A small segmentation model, trained from scratch.
Model: 4.26M parameters, 64-pixel images, norm layernorm, num experts 8, layers 14.
Training: muon at rate 0.0039, batches of 128.
Data: trained on Sentinel-2 satellite tiles (TerraMesh), 145000 training examples, 8.4 epochs.
Rows from block 6 of a small segmentation model, named by matrix and row number. Rows with one number within an expert belong to one neuron, the router's apart. Each number is 500 + 50 x the weight over its row's rms, rounded and kept within 0 to 999. All counts start at 0. Numbers have three digits each.
Before each expert's rows are labels from the 100 images, of 14976, where the router gives the expert most weight on average: "strongest on" is what is common among them; "lies over" is the class under the peak. Only what is clearly more common there than usual is listed. The data: Sentinel-2 satellite tiles (TerraMesh).
# router: router (model.blocks.6.mlp.router.weight, 8x192, trained with AdamW), inputs 0-191
# up: expert up (model.blocks.6.mlp.up, 8x96x192), inputs 0-191
# down: expert down (model.blocks.6.mlp.down, 8x192x96, transposed), outputs 0-191

# expert 2
strongest on: snow or ice; main land cover: snow or ice
lies over: snow or ice
router.2:455441451389542491569539485463535474429593540562508526457483489485547531498512569428482508441597541415479505560449548572515548548495455482620497482555488480470486556447495476421528429457527534571609438436481469503559491501535589546454467531494565495503431553417510514500545519484489531483484507548557495448476544464511544552429479534422484504461484440586544449420553518436508420465498438553511423370532589536496383575526488429513490574457562425500480480576544540508495635516505526523475541632531573474492477492469518513545440473536543513604466519525468588540539411520470541440
up.0:553394565510511502610428561620435500521447513502506429505570571357562504508504540505542564471487446441504476539506530437525444494561588462460457495551434427486523454412493482516624401560493494398514457484423420482461524517532493589539534466401530549492462502565494482537444552550429525459512541418498495482486478568504539558502545527520508457566514561473465503476470428464488563593568519539469467562506484523505417481447535534575488559557447466473450504643438437499443518553469489530494489377539516524474435466522575572488472538553457464506515525477494431526452514442452600450
down.0:505581388589472460472496529575565483437457507467516486512543530537467507458502632601506595518463534523576494494457555507487422457497466590604468422540579426446521436631495569543511502543535512631471485464499507486471482561514547495554464525512483485575406464404446536492493473551499492521555490412452578465531474514582457429535489479534377484517513449483597479475536427533499523501457447428456468422506440468588440546555493494475536431489461447471515547512543401498513591461511532480548420508460419586496479450500536401484486518484533471467482491453584449602531516489487447540
up.1:525458508466484494539472426450467493513487443526455495443501553544449507586515480544475612501526505503488602518488555481521420436440533496480533440479453496529527538534532480542440473620500502480481486538443591529466501476470577569493446451517516521465467498590415542519393553502424564498425476423447467570497415467507415563593596555593546469568459576432546583537465473554470557485606455500502510489528502510432474405619468530516526479497503562524524515540473480453504516508461412414492472474538517516531368584464421527463487491547483577519540511513462516427422599431514496354
down.1:478520493538458524555526529457548562487424530388586465521465525540475484583508483581533544516513522459480431541449472457486491502516545554568509438561532589529543463571542542560494463472594473455432561471474542580505496425468559542482465522494448549488480456360483512493398658505566584514515496518481499486485555452481446492538454476527488473591539531425473558521504461474523528566498451532461500450529496497502562624507425513409437489460518496496459446511406571521510523475563436457475492431513537485495496495440554595468428534582449439397507530392437419424641492502475427437
up.2:478504552447536521501468551573468479451458536503420417478551473537520481477341539508416521513497449556519538541467525472523533450499452459541534587491451459450525587543452532550550570471560455444423482558470508470472522480546475490453435489447640555414451453542537457575595489555531488480563535521484452531538530594472516505419549563535515550487453504457507508466494581459437468442492528442475522405473530457436556490551460480527496466440496440507526465600420466482578594514549381542530440606462511527522386490453493548501516551502470498500524494537433502412554514530543683540
down.2:576503584530577504567478568416463473508480378536529558548483493630557567474415493448503547595483446505511503428587422467527505507485506478570508545512583469486464509481530557483583524523466522445492415618424583457432488519542536323486433517559470454499478499351523483538544419518497403533499491446522542464632520611461459465509490526497535539429534496525509473515480500523540513516498497349480431453529415471493606526487509548500518426478424484462509476515539432483603539449580441537460509516528535445529472554490487559509512472517524448503487493498502478496482494515482468441
up.3:496460490477516581522521383547460489551393578570589508456508582540493437415463446495480438511521471452510552548522498443523475541571521578414554560393453524510529412511532524514443440485528531502426501569486463518496544387543491521494501521407446502502426572590528447490523478430480518463513482599520546428448538442464503463556452459461421565492530642538524477418489457528503521595477559537469520528549508587502595466410528515443480422489486480511509477474543418500445450533422405600501486520569467478518426479556577485502553459500565477568507508461478459435528493452539577594
down.3:401376438504401538429499511513442459485482528469518508485420498443501469475522501605499556568523416460486487375487592443555375472486558543473496493536485475514490463509519501541477448496518552437526564505493507474559484503591500590523563491587537509593436553511494644579605527507459529501573397480551470554532421511473504465447469523547480560465579429508494458497483571586455520497425491456533458540546530509469496450487436461480520506499468493484514438462508544457440488555439575599521462556456541489547620477477542490440606483485539474513608446408558433459488464457570506500
up.4:468470600455460456547465530389506466529546636524528558481505528453529482543564431477530533431626506565579485491544471491520462453522487429535465506484431496497538568474509612528372403431567395461471419458537429508382531518388505515554457507575540465521522436613474438494519442497467562444552457498454441503551579418548519520601515469521460547429433510520486484423514550507544458515522514514500503517466547459472527512441489389454457442503541510529523514511508483469450499449503555426483479564578540516558424492572551478610439519559527581415532538519520475458509498538539527499
down.4:475516528474475515431411504484545475580544565437538530444464527537496439561461415420412522558556521573460496555424488461505586539551530535454589551514476491439444537529517534529431515504436468476536484528520540402484532383541509478525497529532512544558402489476513448523483542413505479510516467446466634536518548435489542527592487510459556484551518486526617544555523576388495541439520479318507478551512504503504492572496459537501405506483568501430397499474535523513492575506455559518485466427505444332438515484550523465553552478517520586515493532530499515451446538521497390454
up.5:522375499558493458559382455442574491542477478424502508516430598535497494488545518521589522512534464478519493465485480486508487498459576523470555515588569467619449440546473445519519455609557499564457445591558508459424456499464469476530550490501486522504502454558460402562464508573493536634481568483369436462525415454439451466447522456517505466504537509548459495498455440530527570590450598522552561521472478491434478533449455482503451480457496418510575512565549462487443472507441486472607494484457560404429498519627541522438477475482529464505489416529548548580545453504509591549
down.5:501483428380568422420524487481476434517450417605500523632420419427483563447508617525501484555467503584492550466522485429521540471503520555449512510495540495487465488514493574418490467500496501434467574522557463470534515562583421530475484429469427528611547543572507545444477557489510516491550524576448522522450480584437422467432533461571578587505479415552481579483486420519536468462568462569496507490522427528443570526476482447515547496476415484546519470466530421525521526400488438435448504574528593555517476449506547540480505480574563536560464442427410528469516586513506502509
up.6:512560588528494482476431464538451489417460487473465482530497506502475367556532343456525490451517490480432450407446506576611554531550525451452439383496416488489469504493507550571445474475506460581510497560602437501471532545492474525462553463482466478515626506481526557596537466450544537425558451531602459436431430549493520599477475627498499566470494516526514448521466530447519478486455512527525559504465555519439549528619609505539551489525511459439445465512557453500537481487440496490412478490523488381503447441539483478585565535510559561550530454459508491447533523575565535505
down.6:426466444467526435477499423373441466477503570482418454450422475381490557492497444491549468563618481452541381530421481507412422610530440500464464468505538431487494462472496515502427569560497542470467525534576415452551515499540409471510480537562511501437560558480532521460502494509480537503511449454517532485373542539532540502509556484484556437535495465501448502569480507621554549542524585419572508545533424518516472503457558576539505584542451501594561538589469530511448392528406557465503555585506476526472446495535481530578493517520459523544494478567630489505454490499519466493
up.7:473503577548501568492498420466558474661531516406538524462463396519483512455511493662464561469506411587432487442487511598509494461556430564480540415480526563506473562517565556501514525549490393527465560493518488482493381511488507618461433535502500498462512457601437519482510508453475499462460535474588566576505574400487475514534525485486506437466556531471536500484470560491617610493511480500536436468443470505493487567428474637460407527442528513476488532491525456438594520487484526461412499490494500482555412577509482451457530494462493468549460485549475547491502430453492548567
down.7:536544482548471505509533467576471452519527497434483454545480462447447483486577556476530451574520507586438480489515485531560477529577521497523487456493428464551513433505479480529459420413571480352517482502501443555546507525544345484401489494448519493471488558458483485432427474569454563561516421530402554546452581589483515509472471475578519533453503548508487485531531478505500457568515547541461524613554494440560491488461567527492525432566465523613444551380508516570448412503498536470459430523447528421531468498446617417478601511509559510458474537510496492600590598469478517416

# expert 7
strongest on: main land cover: water
lies over: water
router.7:579473566600582438549467455461517523510499496398463438468511524499514429494434542444514411536504501416462547500536474441492517477418567421508518509500510457608469434561460453503514528545549499499541388522510475533469502530534467486504586453507490468401469507510500556490415539552549548553460548410378451442530418604585434443504502539575546456593596532435456538437499436521519482544527530438510562622501492467432503469515462482538485564474511543542558520444483519497455515414464373557591553458487486484549567466485494575415453521476377501515529467515484510486412486482488564558
up.8:455529404540503455504596530526435509523401517528418457481514551448514582494454457514511422608534557519480535522461537518474391544584443534470441439642491484558495694473578487557592468452528522585423449504467503537584490484502533534579508481548494459527520555482529457459531456451529536406478401505430468432482564484416450496491497557559426476521496521471549503514475531516574484507509392487550543504459414562437585579503513507452512468532511569532572489512539493537447382513467555390479490510458557456489474483505463462517479462533466515557513533507477444499444437556412480477
down.8:451450532487473495491529499473471484558553434463552510523467551576514469530439542499516486493476464491521458468445492514455541444434481563447450496532532488382542380521533504444518506555526453438380550440523524465547479493549487529534560528484616579502476541548522444506517470538469527525536463457492553413492476446492515602463635514462566361525510541520594521492604493433553426430508515506514410378409472506559464479470564538441590535520497501471478520457477547576525516474461501545465573504495576539418452487527535520495447444457475415505448536588550602461469561606610454417
up.9:518563484486457475599501453448436570517453564553573460444542522405508564466449414598454500444592381510531534474606448480403475536561490600484493492447515524465524541530582489533456497546494510485470510595469436532528468462514528513510409530530509536453465408540535509491420491495473449552515483488582549460479587441511523560485536418572409399395455478554536558538477471543476578477472505499590584512572383561452400444518500448444567497489519508545536512505482477536478463421568484463472563485474488433421452566525576535560519489523473529486478456411519491426510534593536488523
down.9:508448483485488493541559509502469436459505479522504451505470461577520475527441469449583605398588602493469543508486393459425425580499527526544582517527505493479523430605512606516451543492505501448509525552461443495499491516568427565456498544509505445522479528503523534506462467468488559460507463501459549439413472559462531500543432468516519509546479604512457317485606479458495584550535534450501447582464431425528542442473593473513404464509601494414499481461555505509549430491418484552481458502519469516516404519563459453508556458477506566567444506450558495471518509640604515545
up.10:455500544561527423486470451450472452483517532478619460448492505410516490488441412436514527475532520486559436455498569565449527503516454553489542449506492372488483476541477460496582473551525493581492396602434537593509533413537557486466555454486568467526534542335600435537424525504518551474562469504521445604523466553513517489576553506569479419502508559531405449554498535505429504517501522404509513451493475566528506426439498513484512485492568485499512505624533521447469484593490491469433553486525489468522526489503380563550546464568410502406562534473532551438557536439505461585
down.10:455470412559465524466531502538513475453500516384561511569510497484550545424545443609481523442459401520428486452407566532453477526456542496520428460467375602528570450500578506575431507516501489481421507483527520469459490491501561576549507552528521501391458481533476462513635563500480433533465494515547480564559552418526391516563520492421513505454534391613477514513541459499514518556426435524573503480546500519505542499524527541439493467511483404453550539537525416516481519485567491547486437501566544565495576570510540528553400486539462481484520483474473455501344424601500487531
up.11:543458445492483554500517530568443526555440456531464511475563464524509530503564456495470442477511531570503548498457487467497369468585527534479478434493428509475517467542577402522549451425554458302550393491468514550432505532457533564513561475571523510505480429539563549515455339576484474523508495513528468477511452538437516498469511459579469522508486431456521471457509443514528564503547517545577534527516488501481508613489477440406458487590519509537545578532551449592522355518522438455528530541582549504511501500412396541483552446526490605517505515562434467546439499469570514431
down.11:471516467420581519455575494391531493503456464490514484449513461566486509551561542560483510513476452488469420472405532490588420582461500468519491482538459512465543505585482513545564514540554565539428566510563574481551384439503514437492491412522467531455515504562546561495442545552541497502463538467505509426426508474640502514495460561526617453382445653486459517520545503505516514508555520483542464496526433371491552509393602533541525485408485447474495486482495420482493428498522475482495513577507475507523465524505511462434500440440477631458517507441621520495386535526544480558
up.12:490508464451507623397549564552473494541495415485554527510521553500477495520460523533503407429416537391529448477528370468431575502512520455452438467539510635598533503462529493515486465453571498497477442564489449415603488460522516564554504486533548465493467502492624515515543408434451464474495524506462403494533630519425544467477486425524527492493486382477497405532537509491489583489441497496574491524514461534493534599499465495420428540565476508491436437559410499568485508456517543552480589538540574534503578522457498486535455576508429452545535454509585434469511488577511539504
down.12:408545476439467484534435533542463471492470584538440540420538497410580518558495534435495443580623515554507501524463433470423471481549515516445557527444504534573476497502519500530571559510504573454534359462454466579379510559452450526590537477487462504406528451503453532504425500479491454546533524481506443528485438447562439501604528503480449505601483513484456584523603391586547439567433493471543466494587484494658473539501481448511430515532504479495493513538513497503477420520466547427461468521473422505469478522422573449526552543511597409471550564517458462499537557477542521483
up.13:533434447467486546480523435508469471512519509516382428550494485439477562551458588565476495445419552544531577469459527552540416499492485456459544481466544575504516463470550461459382466529480490427509547412413582568514476492531550495562375557536508510429482488455358498505452491586438497396531468561500601485505469493536558572495570471558490493509471497563475527532565488554538547620532441484572491600428534518548513494582581552555501468601432507474544519496487542471461491509570496494480430468463427480561449524531486593440472512493531554422506507516420473465515493400502544390
down.13:503521444406503484494520570589536531542436539545524560426480546483371544453517417463465505521569449499488640410509515498490503472447428589434452437509553562613508344549463388465474411517469504512549413465539450586513529454530467487473577528403490550485497554515541540492498556509591462543471544495513516490550464449446512463505510554584531469525475372448507489555570469488485571448541521484478406525438557509541571509531392457493516510432468502474424534533532531492516548448534600523499450443505428531548556537550435514501530547477448495428531505527466531528580561436505460518
up.14:467400487489586521484501567528540484410522508542462415460526484594499587478516552532439461511527558544403498451545599512417468431608498479561523497423538582548489482494519497458451504502513433434467553571532428490457539503494563483527461491521480476514440547554498536501588487446513472529526498525531411497567450430506532560551574558383464502497438550555516542537561447525507435408523631479481497519527549472478518442483482535471508528535494455429540518543371418524519452433513579519528450425470517511481370560437574415571416520510532549491487431577436468473473570526604469452
down.14:521543601594420543480500440426507540524520516473549598426497583559523446524486585509506534546535526486486479410472507441558457523560512474455546527448430550535510500461507446574520414455470498678497474480492478417492537500565419468516482494575501466510514477381546468471442474560467521562565547450568505483469484562573497464539525407492514482518476444523502509484490506430503440482458533492490404579471492566499356474494356525493501519561524425549532446499528616509524514464491563532577537456408560519474519422501501454517547529565528416493457548570526466527513419448432540400
up.15:508497444571528413462522522598409493439556578540428576495467531585542408557463580547496447505568506445538455604484406450466507469419567471489505494499513451576451664459514473538552436496466564569403621459558555416457532467500434489494493502558529543498458458465480532578478473477530430516535448458603532485535509544456449512535538443542524472476540542436442497521492558505545462455479489453484498393536481552463546527594438484564583530487507463469452492534422502466428546531423572488459523484475596521484462429509511375518450504488531446569531513476491515495466489466571547414
down.15:557488536573503463540521390409489453485518524514412519451407561386524532468439447503517515568470469527463603542485499509508558470501501551462448498493552579380414422500482576381482478477524470589525515483469383529522606446568489482527449470473452495470457427563540376515484480534440539415607464496498522571493460530519512559494524523448532508619503474604443505527575444505538542506475473520559485578474548537465528471489530455424528494562482517485447533637418533528489547500463523466503574563385471562488480559534443483444542432437494525451534479533524528532475566509575492474

# expert 1
strongest on: snow or ice; main land cover: snow or ice
lies over: snow or ice
router.1:458520563465452521541498527581576534507467488524595471471579462485556546387480499519477465501383448488545480558542554491468480467485540529422508507390486442426597484508522509517586469415524497429441458482552478531516479520513537520485479494470455480543446488462453451505517493441522539584533483588562624497523563560535470443457449507399492483619515519567533608456432536537562483505534542456435443564506519444542518407498563477533489495505471491486575376467518530564471467529461504554549403528460501542461407563413545524441481480568459568485419430495591507537483417430462529622
up.0:532467599509468453511546430434482427550547519459476542544520489468469531574503541485498498475532465402453465475537537531406498522487402422476519518402538601518485470442583421501496605522578490510448522479500544561475509473434486562510477484505571497445508443520504425600492446553511478484431491420488452550499570470522559616410617529420365583433441518520524525469532506516535544473459495565496493397523498621496393549453530502442566592548496437543553464480489518518600419545493466473475422569509475498459456505483438456545523482549506460532507549635480448543478498524475544483
down.0:524508558561499486508531523426449498500441543427553519634502539564504509451423508553461507501647521613482492530593401371494598437460519555469566533498403408494467507522505500436457502435473483485480609523529484559481500502520436512519520494552451540583455456444517437491503711486514543555468555438528488436488490467503532472490554461468577517460428573478426463529525482464450580496448543484487495506457432519507458456490478539478505353498509507533508529473481534482547528440523484492444504340541508460525465423516533511608558466489483549554490486541455559499523503508516464555
up.1:429494458483439421481564532415526405479522452449534596498470485468544509450577590516395554585473572528472442457496484499517553517537462537491564462477470448389506494558523454562555530573468488383431569492448470504373529434482477502508587399568558562401495553507601481476489477424447522438515567463454548479495467473477582541431559550531504437451453563437567516484465472560470469502531479490515587466501490542546571523420574519440430555506525515501487566426488578550621491571484426525501514530458511505560525495516533525565502518509457488443534529513417523439517555470434399506
down.1:486394500376474479453454453508470487510529604508426487482535449515525509469505555482588538492387476544515611454527452514554478444453471517459537425381451551459516316518532529560497612477485466487502479474465568536502453503523533512497472436582420444508452571542512498461495521427545617499520534553544529487486474613472497542500500453490508468539557515524629524534475533512475566597504504441470508569520489405477607447483470474542507424531523570490475486513463577449456533529530549483473515449425533556442489525458558401423515511470496546471421524475554451524621545449544546525
up.2:556396504408529530488452511389498484651450471410483554515502607445505518490514558442508479522523409389447544488524495520510571461443483521475478499553449558551510433542678496478564527551535459368549438536496443512425526563538535554578534466488544522420505511469503462559489462529490477565438570490532494512518436471494499516498479464419466475502481515418519599512539542454458530498499404491468521451500523541592517533517459444523560482378600599486527531521528439473484484388485399427451488489509564509523510504515540453522526562478452467493566518520443482515539399481560568497
down.2:429535431474398475462492522484458494500488467411470507564445556468496454473492512488503405441521556495546539529501502460498541487536565498430509486566541569468554547544517495548474412480468573542488496492520481588549508514507452554549570537420436484502459482516443483504568508474539453507503555492549481571391427529466391466602485569452622484606576530575495475519487417497394367506569487576513473485463535573499430441432468519541487525531446478501483548500486500481530520461512585483556573541536544457419526621477486454587390422494486498412487524482474587455622578437478459538
up.3:524378468483494503455500462498532486625568422472514553486509640520502541562460528451544505516478533436574541504544541471510408529493477520459551565486517534453509554428539424488481458405547520519521508513439412545486533453525539513499475504422458509507489525514601454466442518538393434417492497442423645574504610511475496434501402447497509486498455500363504488439549447517481510476525435475518472497535502566488464534465509496561511571387589537504498443445581508507404529584489482486506423544527562523540511530463558520509487486347469522448512604539464446479564476552575522470
down.3:527467372487550474451498473516515560428484486559498452548518397517559448542547472528425553540426513572352568520467491555508505457488514508429413418491495544503556367540452450554521536489508513450503543530494542512522537567589459451484522459523532524464461537607452586535521576435609446487411535479442471451572447378473496551512517505521570429554579476489544530545404500514515543551474503501470449528442591451523550399447455513522639508549375508484485454509432497474547532467517475509530531419486495458571521515549539434506555549523547495515493483511441463531562542478441435525
up.4:576559447528480529469497380522517473418498448526543505513541517514390385524480570460511449553461597559460504487540572478509508455452476551485548570391551497471575489461511458481534533435502489543441522396431581427491465468592572446384451480476582495549483456531491577532492501483549448552528484546521478495433505454532477535503534455501519515471498583469474562494486560507466515546553459512565437423504445449517453551606453510489525470437481426535544485482453454525491584496555506527463571484550453572507573517414462528509447496543481355522553379569510470486487455618573586587
down.4:581488548633479432558508471549596506516553476493467530520532513471525493512409485458546456460469506448453522523619510562523553454499455438356512506470549330510425470520489530452532502496452441441466537502534503528460510551465536457487489507397483542538470502571484481625493483518504554456510447512509563512599444478458515434435571460489561414551520406512441511553426453463468502432556587457611512528504532529516529467513479477593601494572461503493558476505525501409449572486504460418486484390479452566443431481537427461505513468534584522557505420539485577505509519527525591489
up.5:469502490527546519461579494607570586489419411457427548543525634487518498484469470553471511430497492565542438502564540547476491452543445465584537487547417480471549452602442558474466452430513538571451510571457483550474533570560487480484547461365552503543486427540541394556519568465488557464528540475485552477560511506466445527470466502552477436579485513452482453418547487483557482476457449538493484505604557549447514616395445469606444492523596521446453530519546440445582522413452435452434555479592494471521513488516462520491527483529510491483446437420459535451532468416453535516
down.5:540439577545518436591488518473532491551370582411475485450442513457464529543500462522505455505472474510540611518484412472555515548440522514513498561575488415467550503473522419459532431488541485454477462496515530451563485463465537495539501520478555535428496514355508333528443452418512543468485482545579552539552559520528383442553518447398559477530526521580431514500574463512422498482448478505478554549459590533542505426436450413517430559524468493591484503429556526495460458495497511547510493417521509614482501593499588491541436496562490559480517578592551537493458460505546530522
up.6:479453600451441475551487402626524464562518483564571458536587420507405557442480506555537510460460406480537517454593457503512497472500513446477508520497462539566483613398455515501532439446483516481374426438558547499428393504504472516514518493525493471541543459446528505489470498394538484621574521440499557442512509486566481525466491526531504499521543552504539536496499531606478563470578469443393508490484469472495504401492525531553547504537556567535533449404557514570443494494465568488528407569488534510455528590485412547417450455518463597487472479534528497493473390592520456482
down.6:509439424521533519483451488544478452535499478523542511412412457491554495498477499451527539520625550498479480422383482520454387444403492473525516495546439564530505423525478463509458584511467521536541451490492406454513515489392498491451538568533556436454452557632543479549503560465444544477465503447422519517356527464531573529500537523548423535458539483442505498477592577500558543522479536450467532562541447476615402573569592413519441526526525511467443483601515485524467445566515442518498541513533499418559545482497526502505628469483442521606533521559491553491412474520490556487
up.7:575439510588462473480494567449529448534479386443495550412575481593530506476486378532456492473520530491437582476535417509518454442498574510462511567502541578444538475496615470550541479473429450509530409478469550458541512488534484572502576515537506483449497425477563517454459598528598435497481452457538478561469566516467551473493584441494536449432480526512426568500495538460514540546547506543479566540458482553545536482518430489445454423616472592550546425532559487556462540448509433505576515429453393371527521443564540518509530512582450458471495528435491455503426527501544407556
down.7:561450514474549558530427506381386605599479500497493509503501535521473481525472499491455506553498561421560530415537372458420424439458428519500458629420499467432606502563481492520599472489488474452610493476410539479505532534452430494389507491476500493488578506529543532565424594566481453516445487434451575532535578455523457532454485507527523540445535501481504498580498487450570541521535442518510431453497454552518430546504501502436421563548506610528458600518443490416551505536504508492458517449418505576527533553506527562512488565509466499526520498520515435454463510490613447433

# expert 0
strongest on: crops; built area; main land cover: crops
lies over: crops
router.0:557396446587501409557475410467469502609414548415510523591479486495532517444541518510494497560540418535493465445472467531489530490510561532432502552619557511567437521590573391516545459552507511554503529584542531561445510475481498632478585574512467525530556446514476420604382445448517477574557553569375474547486413458454441540477560418494478462481542500486493481560488477454510544598496544482556555547473490556442511469477529458488529562525493453529503474471504529437416395548425506473511510448494527457527573522569495540466507453434544509475471432556470469463452510458508533536
up.8:450443578461565462508474446544555522591575525491575515506469450519543527453513567560471593579608400502446638543487520434506423448485439377531448551428524453483483521478491570482487482530475517479485523448511474445426490520516477464512482489421494463552514426516455488487467528576517586460427538489611556449484493498530530546544459556547434571472548602520466518437460564515482517586443507479503469516469454605599432502462467427489489484474483548494522509486581483525405611498448433496509450558577441433493372503495610536486540433466514483495549477463552403546543456485512476458
down.8:461534538665566504467458463557553538515523599498518558537420554513469443479405497413597471563467425522480475641488474513529577490493526452492500423511394465433442523623630505457519516454584485566462546449531511507462452529521517544456526469471428518475497430461462545530419561537475444438502519472534522487584453409476570500496445446470512541483616507476522516494475431496535495551570515493546511503481479486518457465477500478408518533589389509502515544447484464469507446447548503525575476473469547602448451510554565434499497508492509427489432460541447535545466459536491474650
up.9:439505459544513534554446459417491396462541479489433483544480533434507463564494486509551589523497544562589497336485512542483478495460468554586486443428472482433481516536447475470460509455454492517484442483509498489501469514537477527483469501551551536445558522556527578495419507620554507502428522471430464514464565520506515370515561447578525491491451457477494445511527437505484471421463614556542641536549470461481525554441467435519459549502456493565450524492507481466531539519669564467607581457520454566515522504514400508526462593520476421461548582425464548580469547558489429477
down.9:483580404475552430448506529512522519533453534534547516481447483515430468527463609512473519487563473534517545499480562554539505513468542452475567474605462518512518525526501469466500489492428548487502521387541538590482445499510550573604454480607578450528504404490569414433479454485493438481591489514469479494539487456465527434471510499496433544530462555522439535493453431565568492517510540363572524377526443463550456520442517567445482481414516565531483495516505469598558427496528439479459490493425462438482477558585404430433570422511563512567536638499399544570507571491510465470
up.10:448470596524508527520541437559485456527549418487500609406325515392508549427526469517467532514522518504484629516489514568403514521487508614544538534492504499466587469517530542486520569500497473575502485515482457533535526479474559502514486480543520433529512536424469569428555516547466477451501546446472542467475480468417497510454483429577432468476412501554511474499519459472508546545522546413509445514407404453529571404405548638505435538437469420502506452517587502495556439555560499535569470463556409553498532522510478507452515520521510528412490634433546462434483492501522541545
down.10:477483503565505441496486463454575534548517464539480541539423515498491498494414482617462438551580456544524523474508513480480486503467528458542475529514398449468533457545464536453509473524486517638503582475572461486521415546445530483450522444468506486487535515541455496513406640552478563507429462527571423504488505524493438491517498457532608556432555522503549559600543429500615461576469585352543390501535492471575550526486493515527398463542512405532453502404480453423511544441576487531564465372510510493509462532532468453579562501501572561447460437440455481478559523465463515498
up.11:429446563521558591464516424497544520477467386502492483603503572521470502445510390473497537519587532534463496526559546431478527467457512459423611518582483485434408377508462536527572683477444493494472535470507492509429465494458501384547405475504490530530549532554511523517390504529493504563499490495409514453461550554489538506481548524522505527637452494569495500497468481502567488492513566514565448539535482547437623465461565514566552453498448498473429452442499520548462508534505455554548456497544419479521462480461519524500472506555542502434547580410484415602487481444429523464
down.11:531568304428499477434528525499502559433515404483563552445475431490507517513586503474466523557513468500489496497503576540482455464520488481631532433479471533507463435446512449604498615539445539525538510528587477534501507436433477462469469586451543523552497448486518563493504491444472472491449528501517571545527498457491546520480460527454486496530568483499526588536516467498452509475503397533541455486590444407610496609547416503506406484473541467522457492557554571505569537460495531446446463449453399493496529534522436463445475477451611546605521514459462540562570489574518367458
up.12:623512539588601508513554471615455551442489520514513491431522593473530429473479481603523393493469451442472566431587445501472457504534461536407449403584524532464548454466568467545529488493584525439470341465459541423450441483430561512528540485549548524450449561523466488562508509453460462520543472570496521528511587485463512529510530482442402550495501494481483466514526443559473502476610513544459490487537450554324450546481484545459485546492548467546491506494472498524450470553483582545536523481524428553496579442600465516499502489505497414491463459443502422572470525502547576446
down.12:500442603343447443440460477514499461493455557490534437491529550478511454488500522536453468490404476547604460499432540493574439541494549551545491488610435447439513499472567519508488496460547462545409418531552519493535467566494536484490533474500491524499518523509498469524504462514560611507518513466505571381597528457512413449512499498564526537553530465542524446514513532507619507502491577481514534577422408458481625472542472543548444412526482497475536530489499541551456416508540417517510527442537419561465466529579531459454445405541453455573463489483635501598403534477540406483
up.13:571523505491470524435522570379551533481518593530496554415545520483518492472482527433476535549511497491523608548507598484481471448494540525482579478385506549453524478515460547546433439535479503565489506498594467511500504527577460576534413590532359530486451527497516568500527494462482518503510463467539469418593495575513456380448457539510458639402514443545473452496521500554458447483446443525554606539571423462364597478468390491494481475447488595515504478442478524420477572478542467545479500479500482496518536472580408488443470541468506546573506541485468557531417504458519475464
down.13:508426418482516533520570480469376654537517596467541539484492487598527492565489503466540434454553510524556435460487532536475452415513533550392460488527555403424420452462426543514592533516496483586513403440517588602568529472488505487551507425579410473566538412458498563492492527500540427561467568526535611441525526439413529398507483529533519452539530554525501461497448453412533478471479484522492410510500506545477484560470479576526481459423523476434484587449484421454529544540490549519492575464557559552462443518507490441474438544513459450512483553519553530535556493546498451453
up.14:508537580546551524436465478492543475498385489496445498547517416536441511481434394496463536522456440468469465468521521446449491536489553525534478492420528544409412549530410514408583523492480465501485385534512476526530485567489515446548538423557439517525533523415534517510494567504592470457481496588531403464586482541500553609508482471485481513546506460510519546510476390561559503522456538405485596591557535559502504512495490554474530561537476550439478526481437562554559475508531493583507564439475407465458439511579548566384449503488528519454556470437453625566584537449407429494
down.14:434463462607550451476453495449414521473529544394425439402553552443475492585489514490408502524549476448551508448489593453488563440592528546497599541623517455495619608539540515520512532426528528419505536503534441548464538585468532460438533517497426443601565564474537545562532586497527553501463561498494538419510469429497546443558487483387492496493506449491590526513452442486445551496372485538569495491464425455454541534513493472527536536494493388435518456444488443430498525508455477527486488515484514499537463504506429447573617451476505434540538499515482492505444479555522574529
up.15:478583561551465508533514690603493515489522557534528479517532533501485430508526440495434545514449454454550599503497546476471443499410574493501502470486474451493519448421593515507427377559541494607486560586517459562494498488557470538473491504487383436531537502376469613546518427455539474536510419523530456404545522504501509529527495491494506482458559479487519470515605543439501470494513453545456432498453434443497499429547503507533476511519437456452478439442587473482474623531481601568535473527522652432485441496537447437506476526558456561517503504442514493416519495496469573487
down.15:410429517496448500495459447490558463505510618407483571448450534497389502485501532569587471542499414489517513506448468545448518417505510530511364415452495393543513577482489495566598563543458519581438455569585492548525488552495513473496432537474479518451427465496468469594475591436495521544511611502542566467563506415508560457450530512428486499512617503422517509525510491485436504516432535518461461505455510490496557508459577468461469541422430514424469490467613502571401473462572480511539574471507556509523499514562514491471488540622500451473568548490545571551504540504446394516